A small autoregressive pixel model, trained from scratch.
Model: 7.41M parameters, 16-pixel images, arch transformer_decoder, width 256, layers 7, norm layernorm, activation swiglu.
Training: soap at rate 0.0012, 19100 steps, batches of 128.
Rows from block 4 of a small autoregressive pixel model, named by matrix and row number. Rows with one number belong to one neuron. Each number is 200 + 20 x the weight over its row's rms, rounded and kept within 0 to 999. All counts start at 0.
After each neuron's rows are labels from the 100 images, of 14976, where the neuron reaches its largest size: "strongest on" is what is common among them. Only what is clearly more common there than usual is listed. The data: photos of plants and fungi (iNaturalist).
# gate: MLP gate (model.blocks.4.mlp.gate.weight, 1024x256), inputs 128-255
# fc1: MLP up (model.blocks.4.mlp.fc1.weight, 1024x256), inputs 128-255
# fc2: MLP down (model.blocks.4.mlp.fc2.weight, 256x1024, transposed), outputs 128-255

gate.463,203,186,200,194,228,192,203,216,205,216,212,213,193,259,174,210,204,183,178,243,221,209,205,200,214,211,240,227,160,211,194,201,191,222,160,217,194,192,238,224,247,193,215,202,205,177,184,240,199,170,208,204,193,179,207,170,180,178,217,166,203,215,253,202,211,209,158,198,177,218,192,201,162,197,185,220,168,210,188,193,204,221,221,198,200,187,160,209,202,207,230,209,182,203,193,162,181,225,169,192,204,199,192,194,191,201,218,172,209,176,163,183,221,209,167,186,210,210,228,195,177,201,213,198,274,194,209,210
fc1.463,213,174,196,183,203,206,210,181,202,189,179,192,203,201,181,197,193,199,211,198,220,186,221,182,209,194,241,247,198,203,177,164,221,227,204,214,191,227,233,196,156,175,186,176,210,211,246,216,214,221,224,204,172,208,194,199,189,188,219,194,206,209,233,205,233,207,210,227,233,184,249,191,202,202,253,193,187,197,183,191,212,183,192,211,203,201,170,203,168,199,175,214,217,198,201,196,222,184,181,188,183,201,213,228,164,188,229,171,195,202,249,184,193,188,172,189,221,217,198,188,189,200,220,210,218,177,192,182
fc2.463,199,157,218,192,193,223,198,238,220,194,195,216,179,178,218,207,206,199,201,189,197,193,199,219,237,242,203,241,206,191,192,184,227,233,182,219,237,204,241,208,220,165,171,168,185,207,189,221,225,234,208,196,185,202,184,222,195,200,185,203,201,219,212,208,188,209,199,225,176,193,226,207,186,188,231,213,165,190,193,199,165,210,189,198,209,212,188,210,183,215,206,204,184,263,210,178,198,179,199,192,208,163,181,214,152,171,202,186,212,211,202,190,196,178,190,185,165,179,189,207,181,220,249,204,221,207,236,204
strongest on: class Liliopsida; order Asparagales

gate.715,204,169,205,216,160,207,205,196,204,195,197,216,158,222,238,195,197,214,202,196,207,192,192,224,206,208,191,210,228,209,203,230,151,240,204,182,225,226,218,165,218,204,231,186,208,197,228,191,210,196,200,220,244,210,247,188,184,217,204,214,212,219,241,172,185,211,220,197,201,247,169,199,233,175,182,166,243,173,200,199,169,211,200,229,195,199,183,195,202,204,197,233,221,262,211,210,219,185,185,206,192,183,206,211,185,181,166,212,218,163,195,191,232,202,205,176,208,188,193,180,162,190,196,174,223,213,173,218
fc1.715,208,229,186,252,224,214,208,210,194,208,185,198,202,210,165,175,223,197,154,218,202,219,211,173,188,189,204,178,197,207,234,213,203,176,186,192,232,193,194,200,204,189,167,201,186,197,219,216,174,226,224,187,209,194,151,167,201,205,203,221,208,212,182,222,180,195,190,224,171,206,207,206,198,196,232,199,146,208,195,168,195,139,220,193,178,206,174,201,210,195,202,217,217,157,181,208,203,208,223,208,202,190,185,165,249,155,209,185,180,181,201,182,197,218,177,153,189,172,225,182,197,217,195,190,169,170,207,187
fc2.715,187,193,208,202,179,198,210,201,204,201,177,230,191,239,209,205,221,211,194,171,187,195,205,230,211,206,187,182,225,190,191,195,180,238,211,179,199,201,194,178,220,196,205,216,188,192,187,168,208,199,189,183,220,197,194,190,182,223,219,185,192,216,224,239,192,245,203,233,181,173,185,161,210,172,207,172,222,227,203,221,204,199,197,210,201,196,162,227,206,201,154,229,156,207,211,203,189,202,206,216,209,208,230,187,213,189,182,227,221,189,218,245,182,236,218,185,225,224,213,236,192,216,204,177,175,183,249,227
strongest on: order Caryophyllales; family: Cactaceae

gate.745,197,207,219,166,195,169,216,188,195,211,201,192,199,213,209,179,202,202,207,189,209,214,198,172,164,229,224,194,197,207,218,206,206,153,199,168,180,185,184,199,196,180,217,204,200,203,195,196,204,184,197,170,223,200,180,193,188,214,194,171,215,277,222,181,238,184,218,208,167,228,232,226,203,202,178,195,216,224,161,201,192,181,204,198,191,154,200,207,220,188,193,174,204,193,206,165,191,230,222,205,211,219,214,251,182,228,187,187,195,205,196,187,174,222,173,228,180,224,216,210,176,202,230,197,180,202,203,209
fc1.745,193,215,212,175,218,171,205,199,196,225,222,185,198,209,198,218,174,231,145,181,195,189,179,203,212,214,212,241,210,227,210,208,221,159,221,196,173,202,183,198,171,154,179,176,212,212,166,213,228,222,207,245,180,209,188,212,217,191,229,211,221,220,200,184,212,178,222,178,203,202,220,208,193,214,178,207,201,213,193,171,180,178,212,197,207,179,173,216,203,242,173,178,246,184,204,234,206,200,176,215,252,196,181,205,198,216,170,167,199,246,207,197,178,176,207,219,191,191,208,200,238,210,202,224,196,196,200,211
fc2.745,231,203,215,191,186,181,180,178,210,191,188,187,225,167,202,194,185,180,208,168,170,228,216,216,180,201,184,198,155,220,214,220,241,195,191,197,235,210,212,205,194,188,188,211,170,198,176,196,214,197,228,194,168,185,194,198,221,213,182,177,209,215,202,221,191,198,197,205,209,196,199,218,196,246,242,196,210,185,212,181,173,133,213,203,181,198,208,175,219,204,216,213,173,191,196,230,209,223,179,226,198,180,231,202,205,170,182,211,208,224,140,173,195,211,193,180,223,160,193,230,208,171,194,205,219,201,217,180
strongest on: order Caryophyllales; family: Cactaceae; family: Asparagaceae

gate.743,211,208,218,187,185,176,181,215,211,191,179,189,159,226,204,175,159,183,218,226,192,225,181,162,210,206,188,196,195,208,213,200,177,213,217,225,187,203,206,174,176,179,199,144,203,177,240,198,230,198,219,209,206,208,195,208,223,209,196,230,233,231,215,200,187,193,187,218,198,206,134,210,245,213,185,205,235,191,234,185,182,191,201,192,165,179,180,228,179,199,198,227,204,223,213,197,188,210,212,183,166,177,233,162,180,179,208,180,185,218,202,194,188,187,184,185,192,201,214,245,226,213,207,236,176,202,178,215
fc1.743,214,221,203,215,177,196,197,211,198,186,197,215,207,192,192,177,222,194,203,200,195,183,145,212,189,210,196,189,218,209,239,173,220,218,207,223,201,202,216,196,168,172,183,181,206,200,218,183,193,201,191,227,207,196,197,210,176,207,191,208,220,235,187,203,195,215,181,173,197,238,185,208,206,185,144,176,192,204,204,212,236,226,199,177,207,213,214,161,215,206,219,204,145,208,202,218,213,188,198,210,183,228,190,216,190,217,197,173,201,212,198,221,185,195,229,164,243,185,185,204,202,172,187,165,228,167,222,197
fc2.743,198,192,163,220,169,183,231,169,222,194,230,209,198,190,181,190,217,210,191,209,208,226,195,194,209,218,190,206,195,204,217,181,212,242,208,216,218,211,190,182,179,230,209,203,213,168,199,223,219,193,231,194,197,180,215,166,180,211,206,227,185,232,206,184,230,202,197,212,163,184,204,197,180,184,197,200,207,240,133,207,193,179,219,179,178,200,169,218,213,202,189,204,216,212,201,208,210,224,233,171,201,220,186,193,212,216,194,209,156,196,201,192,164,161,210,192,201,205,234,125,156,165,193,206,255,189,172,231
strongest on: order Caryophyllales; family: Cactaceae

gate.763,198,211,184,216,177,163,192,214,205,174,212,173,189,236,199,186,217,196,213,199,230,178,207,207,208,203,202,211,185,226,171,225,223,183,179,231,196,248,196,218,161,188,190,187,210,175,193,238,181,172,188,202,200,171,182,197,230,200,245,159,174,238,193,194,192,214,171,256,200,210,202,230,180,162,219,182,185,202,209,196,214,204,221,184,169,179,212,196,188,224,188,192,182,204,174,200,146,188,203,201,193,214,226,202,204,197,234,187,175,195,201,171,203,205,207,210,184,219,212,233,198,189,208,181,188,200,162,202
fc1.763,199,205,188,213,190,199,220,184,184,233,154,167,223,182,203,176,183,193,203,196,165,206,197,189,226,228,180,215,196,196,187,207,211,202,209,206,214,152,211,216,177,212,177,178,178,241,201,187,254,200,206,190,210,198,174,208,184,182,174,152,217,191,176,228,192,186,203,191,214,176,176,210,171,202,244,188,210,199,234,202,201,188,197,251,208,159,211,177,188,188,183,188,200,215,192,213,208,201,181,187,189,193,198,227,187,169,205,165,163,190,220,190,147,207,199,181,190,182,186,195,209,198,217,260,203,202,202,186
fc2.763,175,203,201,186,217,209,184,179,184,238,156,189,210,184,215,219,208,208,186,199,237,188,196,197,220,207,162,195,197,215,179,214,200,178,218,201,180,138,195,225,196,208,151,188,210,185,200,200,209,204,194,182,198,202,174,221,204,185,209,184,184,202,180,187,240,196,222,138,229,167,173,219,183,191,240,167,226,194,198,227,217,193,183,228,205,161,198,193,213,151,200,174,195,214,183,203,194,208,229,230,184,182,196,206,230,171,224,190,179,196,216,174,180,181,206,182,208,184,177,183,202,217,211,221,187,218,163,210
strongest on: class Liliopsida

gate.250,184,187,221,192,182,190,173,211,217,211,166,216,209,189,197,237,184,206,209,173,201,205,167,194,207,177,204,191,203,214,205,195,210,173,216,213,172,201,234,194,217,181,206,189,225,190,200,183,198,162,182,198,240,196,184,191,222,220,208,157,195,190,254,208,227,200,168,177,191,153,183,196,168,210,157,212,225,190,179,220,193,166,214,185,209,154,214,215,186,213,198,192,164,180,159,190,188,199,174,167,182,209,176,204,218,205,221,204,141,248,208,184,201,185,244,231,189,200,232,212,204,194,231,203,182,198,160,210
fc1.250,194,200,202,189,170,219,202,212,173,181,174,218,226,178,200,206,188,185,175,200,227,194,184,210,191,151,209,188,233,214,202,223,215,194,228,217,183,184,212,219,200,270,212,170,199,199,210,218,176,139,235,181,215,189,219,172,203,180,178,186,234,233,193,195,203,214,229,188,180,189,200,166,208,218,174,211,164,170,229,170,153,195,192,178,202,201,199,200,217,235,194,212,238,194,204,208,172,195,199,204,188,208,182,188,178,195,195,197,197,208,211,211,203,220,188,211,209,216,200,194,199,213,181,170,202,210,175,221
fc2.250,217,207,186,200,243,222,212,204,168,197,185,198,205,141,218,203,173,189,220,207,196,182,183,201,170,177,232,171,185,177,180,217,221,207,238,232,191,165,197,216,208,230,191,198,184,230,234,229,200,208,218,162,226,169,194,198,199,201,170,205,250,224,214,198,159,182,183,216,226,199,186,230,197,222,202,217,186,196,211,218,191,202,193,193,197,179,215,186,250,221,180,250,213,154,192,174,168,182,199,211,235,190,215,188,178,180,188,196,217,218,178,188,192,186,189,188,209,203,209,183,202,238,189,177,188,197,178,193
strongest on: family: Cactaceae; family: Asparagaceae; text has "cactus"; text has "yucca"

gate.303,189,212,169,181,229,206,195,212,203,204,240,189,223,199,220,170,182,218,216,215,232,210,177,174,212,192,192,204,202,221,224,196,155,204,218,229,191,193,190,183,164,216,165,215,219,189,183,205,245,161,184,191,192,191,230,173,181,225,182,183,212,216,197,210,237,210,172,189,176,241,223,173,201,179,223,187,209,202,195,174,188,205,160,191,193,172,188,257,184,200,185,198,193,211,219,148,176,194,207,211,201,165,223,198,176,201,193,174,225,260,186,182,185,175,196,160,200,190,199,206,191,230,176,184,212,202,246,190
fc1.303,228,202,197,195,228,165,203,199,209,218,202,208,186,210,222,234,190,185,187,201,186,188,205,211,192,205,154,211,195,174,200,192,212,181,207,194,202,215,221,231,222,198,224,201,214,220,196,169,209,208,175,207,219,213,182,236,256,202,167,203,207,177,174,205,217,208,186,210,234,165,190,164,188,217,210,185,175,208,187,193,188,217,157,252,223,215,197,179,169,172,187,198,206,176,197,181,179,211,181,213,185,171,157,215,211,207,222,226,172,193,190,209,225,206,216,185,198,190,178,217,217,203,214,209,147,237,214,197
fc2.303,225,205,227,214,208,179,165,205,198,208,217,196,206,215,232,181,203,164,214,179,206,178,194,162,193,215,201,165,203,184,236,229,221,193,226,172,174,227,192,212,182,196,172,186,173,219,162,185,208,184,172,233,192,228,195,211,221,184,192,197,197,169,199,209,229,184,191,202,196,187,225,189,199,211,221,191,191,189,218,184,182,211,173,196,176,189,191,205,179,200,207,171,218,185,201,162,189,196,197,188,212,175,191,211,246,224,207,212,204,214,216,217,249,198,192,188,194,210,194,226,218,181,219,181,210,213,189,193
strongest on: class Liliopsida

gate.14,203,246,199,205,198,216,167,204,190,199,184,179,203,172,240,182,203,164,208,198,198,192,200,165,185,204,227,220,225,191,218,213,183,214,205,178,189,199,208,209,198,200,215,223,217,184,218,210,207,213,203,237,222,215,203,166,182,186,199,195,213,210,199,234,210,206,158,171,231,187,205,200,197,200,208,189,225,176,205,222,206,178,211,234,183,169,174,187,168,174,199,229,204,162,172,191,219,193,219,198,218,214,217,163,175,190,215,175,173,170,224,208,198,185,229,212,189,195,201,227,207,231,195,199,192,203,206,190
fc1.14,202,191,201,196,211,201,225,207,196,196,192,192,184,184,188,205,222,172,212,197,177,223,201,180,182,204,203,232,191,222,208,194,177,211,205,178,220,154,208,210,185,214,198,183,177,227,211,226,179,225,186,174,237,206,210,193,214,159,190,170,188,192,238,216,215,217,187,248,158,206,226,210,187,200,217,183,232,206,168,206,218,199,199,198,204,229,224,180,168,227,193,162,154,231,191,217,188,213,228,206,178,197,179,208,239,193,200,179,205,213,225,208,209,205,248,207,194,160,205,220,208,198,227,209,184,214,233,186
fc2.14,215,174,195,191,227,176,202,221,197,203,171,212,217,200,177,190,216,203,218,222,199,182,206,173,224,189,201,234,204,215,231,203,164,225,219,174,192,202,226,221,194,200,196,210,142,191,155,214,207,206,163,172,200,204,185,190,201,217,184,219,190,185,201,215,235,222,228,230,222,214,193,190,222,213,221,211,227,175,201,204,183,213,198,178,197,199,174,209,191,190,180,147,148,237,209,177,207,213,176,181,188,199,205,228,239,180,218,227,195,202,204,220,188,215,236,190,191,192,178,243,204,216,215,160,198,206,183,187
strongest on: class Liliopsida