From a checkpoint of a small autoregressive pixel model.
Model: 7.41M parameters, arch transformer_decoder, activation swiglu.
Training: soap at rate 0.0012, 19100 steps, batches of 128.
Rows from block 3, named by matrix and row number. Rows with one number belong to one neuron. Each number is 128 + 32 x the weight over the matrix's rms, rounded and kept within 0 to 255. All counts start at 0. Numbers have three digits each.
# gate: MLP gate (model.blocks.3.mlp.gate.weight, 1024x256), inputs 172-255
# fc1: MLP up (model.blocks.3.mlp.fc1.weight, 1024x256), inputs 172-255
# fc2: MLP down (model.blocks.3.mlp.fc2.weight, 256x1024, transposed), outputs 172-255
gate.682:136120111165133157095079172096175128104132152153112106116089077096122169123136100123092096184115145115107094132105140116154157084123128159147063120050106167157114086106135076094071138132149064154104141128061111132090164130105148135122116072142156145145
fc1.682:105157133162173171093130118149244089080093119064117149195183173203159114149097103179161167109113106131184136096140138158129156198162133146162160114139143080160169096083088154172140092093107108126152099097169084135126130121134158177158126171197149087147
fc2.682:099103094171131174161137164056122058178145156086185090176174153123078180195116115127106120177098070198129101091185128123174101068134200149162114098073124054137112172113173080112119085140094147178094192133150082147157121141134173102166112108154161172102
gate.683:121073170131127143107139179145154186129097156186079127153124131152097116135115105130106153116102107182150070078145164093116110112130121125120116154119128119044055132184172157118105114079122081147099105198109106089193087135146096128123147087086196133154
fc1.683:168136175140082150127116178094143166136065096098141102164118131090102145175104078114189132156197235144069130164164140126119140129104143141142160148110114102159172169149148102177178177159143097161146195097132162084128107183164103120160125135115127098137
fc2.683:155130121107159118096165141153086109121122138120119157142149198140148108117151131145131133123146095112110135128123158140092145117104127143142171095109112186151124148101109171138188182160073117100137131145049165140146104154122161176134190138129101140145
gate.684:088140064102102138122134122110172152058154077126131120111105142147092178131137209147123089084149077198126125094092165158131156126080120089136077134090117195098120120107108126168146140115125129123148103145109144140095164147179116052148106093170171173090
fc1.684:129108115144193110104112148153128098190089146070154115163192093139166149150112172114137126115137131107091153074059102167107154147105177112166124153130160160086160106100080127157115053114122108125114091118123106147112077137142151094108128099126136117185
fc2.684:151134139141091110155132129165157160086131112095173142135129150157169138125122088119120148120119134119087071142131133117119124152122098073138093155048122125123105127153172138145121124201185102119137116121111141169116139186100188182209164168155172102133
gate.685:123140133078128108148137174113130074110152087135095043090073120177128107106111159132086167075129162129086098108143153115119106157145132109119121119103134099068114150111115111154040135141193106094159123076156134124126144115149119132086091191127134146127
fc1.685:141126131097096172118119148162193177112117097122105129112163134130167121179143133111127137182090157191243159133129152045054171121104144110187134191113090133160159116145081182101107100180109099188134114154114099111157088161107086171143169114190056057072
fc2.685:104140110140172139059124119143059132100117205115080078108118146122136132090100203124032159132196109122198125133200146146070121087135062112138088150100094062147156084114110118109137139124141060103144095095139141162110134109092154163121133179109131150169
gate.686:141108157132172086069164130139120156174077147112117137137084116150159159113134124104101114186118096152089157134151136137111166135126074106092130153122160111111168128150185143110122158135082090090079146154057125163126058122139129172150089135197174063088
fc1.686:093114091215087119127085178149124137108131103114190145124119150147046150164080117138121101101075082111132076144132122170131141150145097179165145157123114094147123143125116132107190133158090157157139117142178167139166173142180097142113146144192120126075
fc2.686:144107120144122107109096175107145058137071153085166135148125131131121135088179130154069097159107033128067127154143166159162133169123115164145176161126135107156118134170136084124124196100067096157130114099143126140137109162171125148119111135157164102096
gate.687:042147168157167129133096090125134119082139132151118122160095149135103134109092136142129086141134135155133115118073191067112137148091103172148123159152148129103103069100094125095099164155136094125116218140080120085105119090100143156131128172112130094155
fc1.687:200147088138128139139101237081138148118129177109092106149128197104127153108182068150102149078128118139151103106093104126195149124157143117114147074087103182193163165170080185137118151110135165158182144118137120121138131118151135131179144121122127119177
fc2.687:135162112105115072185092139192101150131121105131171153132182188141083035155150134088144124153150164132083139178130174064127131145133093137167065131130102150120149124095133113127150170116101126149182194177120126137110135066102143099139135147117192136157
gate.688:107105081200181086084169087132126130187150136106131153132096158132157097119167092110159188134121124082102119120154071110127158127127157094120098133135156123120130067047119165133125117136149132109098153177142125115175109100139134117061115047153147064150
fc1.688:144109146120164133089088147181131095057112138165109131113065118116135156113134110116145096116135120165100126160139180097114148122110136142059138079071134137174140177153137098122117145120143134165151087192127182167141109152186150113120114130101046125149
fc2.688:081174167175088123143094114115121124177138104154135189128102109123080115140162145109082163120140118090173154124098142222116139152131134112172192081145170170128151131174106044105133115112103169150139194187147115146131172136117183119149123119207152135143
gate.689:100131190126120191145136153102159095167099151172158074119102144147171130085126137154106126143133129052182162146162080093173160130181124175069082138085141114114053121096113144105126130143080138128167116174108079116144171151124096092147139142142084205161
fc1.689:143111111130131137187104113173093126126209112119093061109155181135112103116136118173096126142113154178118129124136083142072108168159090106119146149159144109142109105159165100154109114187054153133101151165123149173141119168157119131125140125159142157133
fc2.689:058126156118134100155125108104106151069145073051106119073187123146142143156136099125124177099075107137092126145110122082165126126155149178127088106097087114181097143126092175173158094197130118133099080154119114122107154107158095138120079121082164099093
gate.690:112208120142119122091159138175128106148152122155107113099075136155119126122125120181158115189117149059182111136115124150119152142097082100093185161099182114114140132142124166191123064170124133159141114073152126144191152128073099127166094028097082187105
fc1.690:125108158105173140063086133086137121113119110122154121133111121128144128155088134089119130115112079146138201151123124154085122088101134122170101069151154111146098145088133149121128147175097148111152135093164119091042076147099115110115164161150124146057
fc2.690:094113136096115104113172115139058096063122115180157111148178087125190083192076128113144162058120125111128173068140142185190164089150149098145140118120120092113084161081127122119183150112111111113107127112095163152139119141095113164160187139115102131105
gate.691:121111167191190113116121155146137095089167166119155167123121079189116060089150131150061095157170138160068135154066147075177080110130136119156114070110145115130132160105088135082138087091194071135125157138110119157072154166120161134101093113088123134140
fc1.691:154111132139190072197116099097097170115136129091140122151156088187125076122148145169168102140102134118069139060104083166166103126129127185042098132142090171129115147129145119083166079092142132132093137125105118176131155158047106112161156085094152041145
fc2.691:118163128164137153111203113100162150122118169102129126123118171182151081119136138122116140176132113104100102128160060147141138169176135142126155186117176107158128111095155162150105149120125133153093126193146062152131149097118157106116072109098094159113
gate.692:098092134149138158116193155148118187129116127105169100132113157092152091196135122210173153122159101147069088194125169097134134096094158172134110113192142095076141143182085082125104154119161084140151168121116120084130132139131110092167079108102146128163
fc1.692:140131138124111107141175116189135099116075131134150160161177123187094126139151118164086162109058136194180131202100121165091133178127116113177056120093143129135116093096105106151145099110104143153140102148144154061062158075203162113132131130166131154108
fc2.692:097105089126125113080135186155136117105151172107152126057167139162124134137099162095141117158135129085136110105177119072112123084161097158067172109121130132127135128136143167165139076122117086113154099118094195204132157115141100087099185140116145141139
gate.693:159129171125145164117177147108118005073125187157171154178207166142106170091153143104134144123110110151134121177099111157084081100095086116091128078109105165178093111127142151114131057100096169116137155168139111139068159105109169081106108126146172098170
fc1.693:110145091096129146109119138077126127187099099174120140168143098156120156131131130141099193140074096100171097131181103186142103107100142177139109116128108107082088097168147068096101116175135140131053158113104143145165110121078133083114083142176134155102
fc2.693:093145113077201116121075157115132136142119123103124109181115121166059171112124111155189183153140079185165124081068188133134110111103095154136124124105155135128176161093117123136159151131112123093107104184119101128209125103064138130152127143108088130126
gate.694:092162142156102073174123128080117136079114168154120132162064103068125183148183101087119064183119105117109128111097128106098118150103149107096143136182096070113110089136152101125093115194132092138155134127160143110059128175120151134084175090096147169115
fc1.694:148164119134090117122128143166182102128125193094138132130148137143166141105141121138178154193158114125074095140105074133130146132089175070151110125085128123156209120140145045167082133103106187127150166128085185132152138174079215130144151106122119067162
fc2.694:071101149102113060095097147131180087109135138086062181075132150164119083097120114096096133171179118150148135107137128092150125141123133145052163108124144157060151075089161129138091075110109146190120101145150103146127107118159134099124168088076139112191
gate.695:130160147093143139109095175090163103144106120135137142105081120191167126171120095100077074156090117095205176147123110183137176089170164136079155107106104162182089154099161143105110119137162130085119105158159164091125109135065106083117173106059136102116
fc1.695:154113150095128144151122073153101134130135119124130112153139155139152123148118146094152184139145190147158096151178109129159147118113170173160153197178085128146167115126153168078122109187144134159151167134125162120080164126139102119142149080194145108139
fc2.695:109115143123135158111122164089114085137096126122118102143088114145114111158088116106100114134124139104119144175130148147111101082182117120117103148100112102135111114149108175175128085152154123115120091122091084077163098042100114143145161160050127155109
gate.696:139091163128122119098139158123090092101124124082116164146081122156101068123109086124094144122121134136160161119123117122135092085098160166161079144096123165106140157124173101143151178134112146119140117112164148088093106112116139064126150090105104141163
fc1.696:101114147134116102093148049137121090159164123138105133173123156157147101118072109136074122070105142132108130140166178095179135191085133184119094157136134172147122098122182133131143114146110113057093135119134137168184101110102088131150148168102092180133
fc2.696:156126143098146099093091099096148088081109164091164144149094208220089093128125149096054134135064093124112113106137153134128153117147161146114082102159124129140207140150106127120153146146166161122103142123149074194113074078231111110131126126139120143147
gate.697:118148163169175125095137128134112119116164123145113155081103063164142129141111167084107152153078140141160150153138146210086073090158121127109102089135089100180149111070159099136076092139185104101156168083109152120085104109128120094173141102137081115143
fc1.697:141141146120182153113121154132085134152093099168051151148103131096135152116133108113121109126128103105236068112110129094095145078123124097115119059087135100111210112160140129159084130177122095154164139126149121136156102134098107123140075149166164119122
fc2.697:132148122119098176130081203160116098172164105143077129154135131143132104110176111139161090130169138157138153099101147078074099161096123077089137099158109111116171184187085150157156172134077149112082161145115113120080180064061108094088166097160153131090
gate.698:150141127146116088146140093087133123154135157128186136133120142128176083165122157079161146157100086058096131115101160131149154198137124101109085179128167141098139112143127109153133141091112072126153026135160148146084142140138141138116115096130134094168
fc1.698:156181085134115112170130133179133138186171157150085102112100165129099132163114148066116134144143119109138134144151129052130126177114139107111143144115129105110165129111131127163169134116166175145111142137137138146115155127038105116104113111103150087147
fc2.698:071125114128093136128119175066119147106097152106153106100114127142089102089168132099154126146170162133105149120100119069124153119107123117197150071103087125115145103175144118084127138154114182177143100111101081116062136114190111144096106138129129128159
gate.699:108143166129182056188161140123190106134121114114195093128147141185110155134141171144164189081183115096108104130147093091120143138157100132120129075112143160136159072101118143103126141061160076114167097119121140124114188056108156121099155143077111110119
fc1.699:178163171075120139122112114090134121111163156119182143063156126138086179158103165128093144129154106133107111118099096098121223154115194098120090048126095119115100127135082123165088164109150064122161139092105087094194100147162123078136138128089090132117
fc2.699:139146070113117104175133147120107128091132117101120155093157093101149109165127140154159128150151144123096120104126117135105121090131145109123161154148168094071099123153158123117117143121127201190162101109205146063093132126124120146133106053133122098152
gate.700:178101080101083139110130163133141171138167100118152104113112139171127070125089167147174170148083066135122155108161116128140093117080070181133115095102103119108135149097141127105157173141115099132113139117147137113081120149110132097113157132101104118141
fc1.700:187129065146135111100124094098078095188144163130160112128109111197181145187106118153160142170080136066134110132135150089128138143057156167149184179132119121177112161154128122146144158091111092128151197094115159118086132180116079134119101058144178104118
fc2.700:138093120117173145170105130092132152035153144167087163136132179155147142156117108121209127117078192143138136100162099149120106109167114087120135102130160194165097185100165076101140159067142159093080116164109104179109111123075106073095164152158111131169
gate.701:131159167179055200152133104132131092082128112130148168208154117101090041104121122127121089145203105123127137141157109123143064124156154122203139137161133084102115103182120122122107137158130153091149143117145135113103124129137163117137109084142132110133
fc1.701:075199136134110057107104183104132182159173107154079127112083162128127095124164090149126163106107057117149108119089105117079095105125147147134082125088111113118096110150114069082125156142105093113142133137094121121145091123163146155148140129116132091098
fc2.701:146078076155172103100124162150093115103103128181124142152079144127147192102106150116074089150126157096114141107097153103136183113028121188151166134130104140155144089097126123126093112145135079087119159138058161137101096109111117100088128173110145138132
gate.702:121104115136105150133120170175152088131134155161128097163089162143176090095149180097124077115125123139144114105113170088081092140138095139183131103164114125130155149137053139114089104101139095105120137105116139103111096139126143148180189090216141149116
fc1.702:111108087169143136100208175109119092073076140158104129121123104126137127164126141137112144164132103119092102088133138230180096127145096146124114132120158110130111131068128190125126162184123137105086127055122120036104149087144101160067172107116133135116
fc2.702:101132067145084147101134131113127149066068133166137127041177138145121164107097164160120179170091114098170164155134159099129075131185070168188128128092087090124075102155096125112156169156118123097120165111119043180141108147097133162078118158203192177159
gate.703:093139094130136106101137172160160179097126099106151089162120113074140111097115131124108164086083111194106153140161128136119141117111164158109144154102152102165141117104170141156150169105117055193115153082138131067155081132102185113179123085156116116149
fc1.703:173117103132174211188133106149149177125136162184140171082108169146127155117163089095235160142126156132141195154136146121170131094083157124120181181114150182148125103095097138132144070140102092168100130098138181101146117154166083152135176080155120143168
fc2.703:137176108121125122111077116127184081056171140244079118137175140170135121137133173150137068095172121067128157140116157130175138136099058093135109182194130130147119133108092163124147148125138156138158105169149120215048180098111132111133082084075105102134
gate.704:133153108145171169092125165145170170131126156134118105124085151116157103126048192116180102117095138133119157137104127108190098093128146073122114106138159137158147165103164154138034117047117145129118123149136085176119195140120171170158064141164134136080
fc1.704:123161145100105143134133130111117149143114188134094075075214080127102166127082149118194158131154099065125072090167085156094135139081095116121138134144148175212148077179109126083135119148132131086119133090105134123181192159127104101113106146111068116105
fc2.704:147107132179119125137097134159148085166179185135154132158078115136138139104138141125122159124073084142229098103157123109142156119130170202094094141140070096120128118137137157092150175140203134162092077136136177172133110141124062071105141142110134084189
gate.705:103164171135096067167127171167150143125134121081097105145088173099151097090139097138122109107116110168103173080157129095098141177098061163113149097148046083147089077065185130088104160170091119163171156148101141155155149094129092180113142105100095155126
fc1.705:141113153094178112124102157071101169113169167168154124126124155174150184118113170105150184137106121210096139141090135108140106122174165093067087119142116176151182142174155113107116190112104170176149126160087117059127131179062160174103085090129138106119
fc2.705:050123180109146117177120150134071090161161167116102129172126168124096084116126129145111089135134112076149150122115133132165140168131104079149131074149125120138128114130152103162095153221148087103136122113164156122133135078060083138127136113148152141151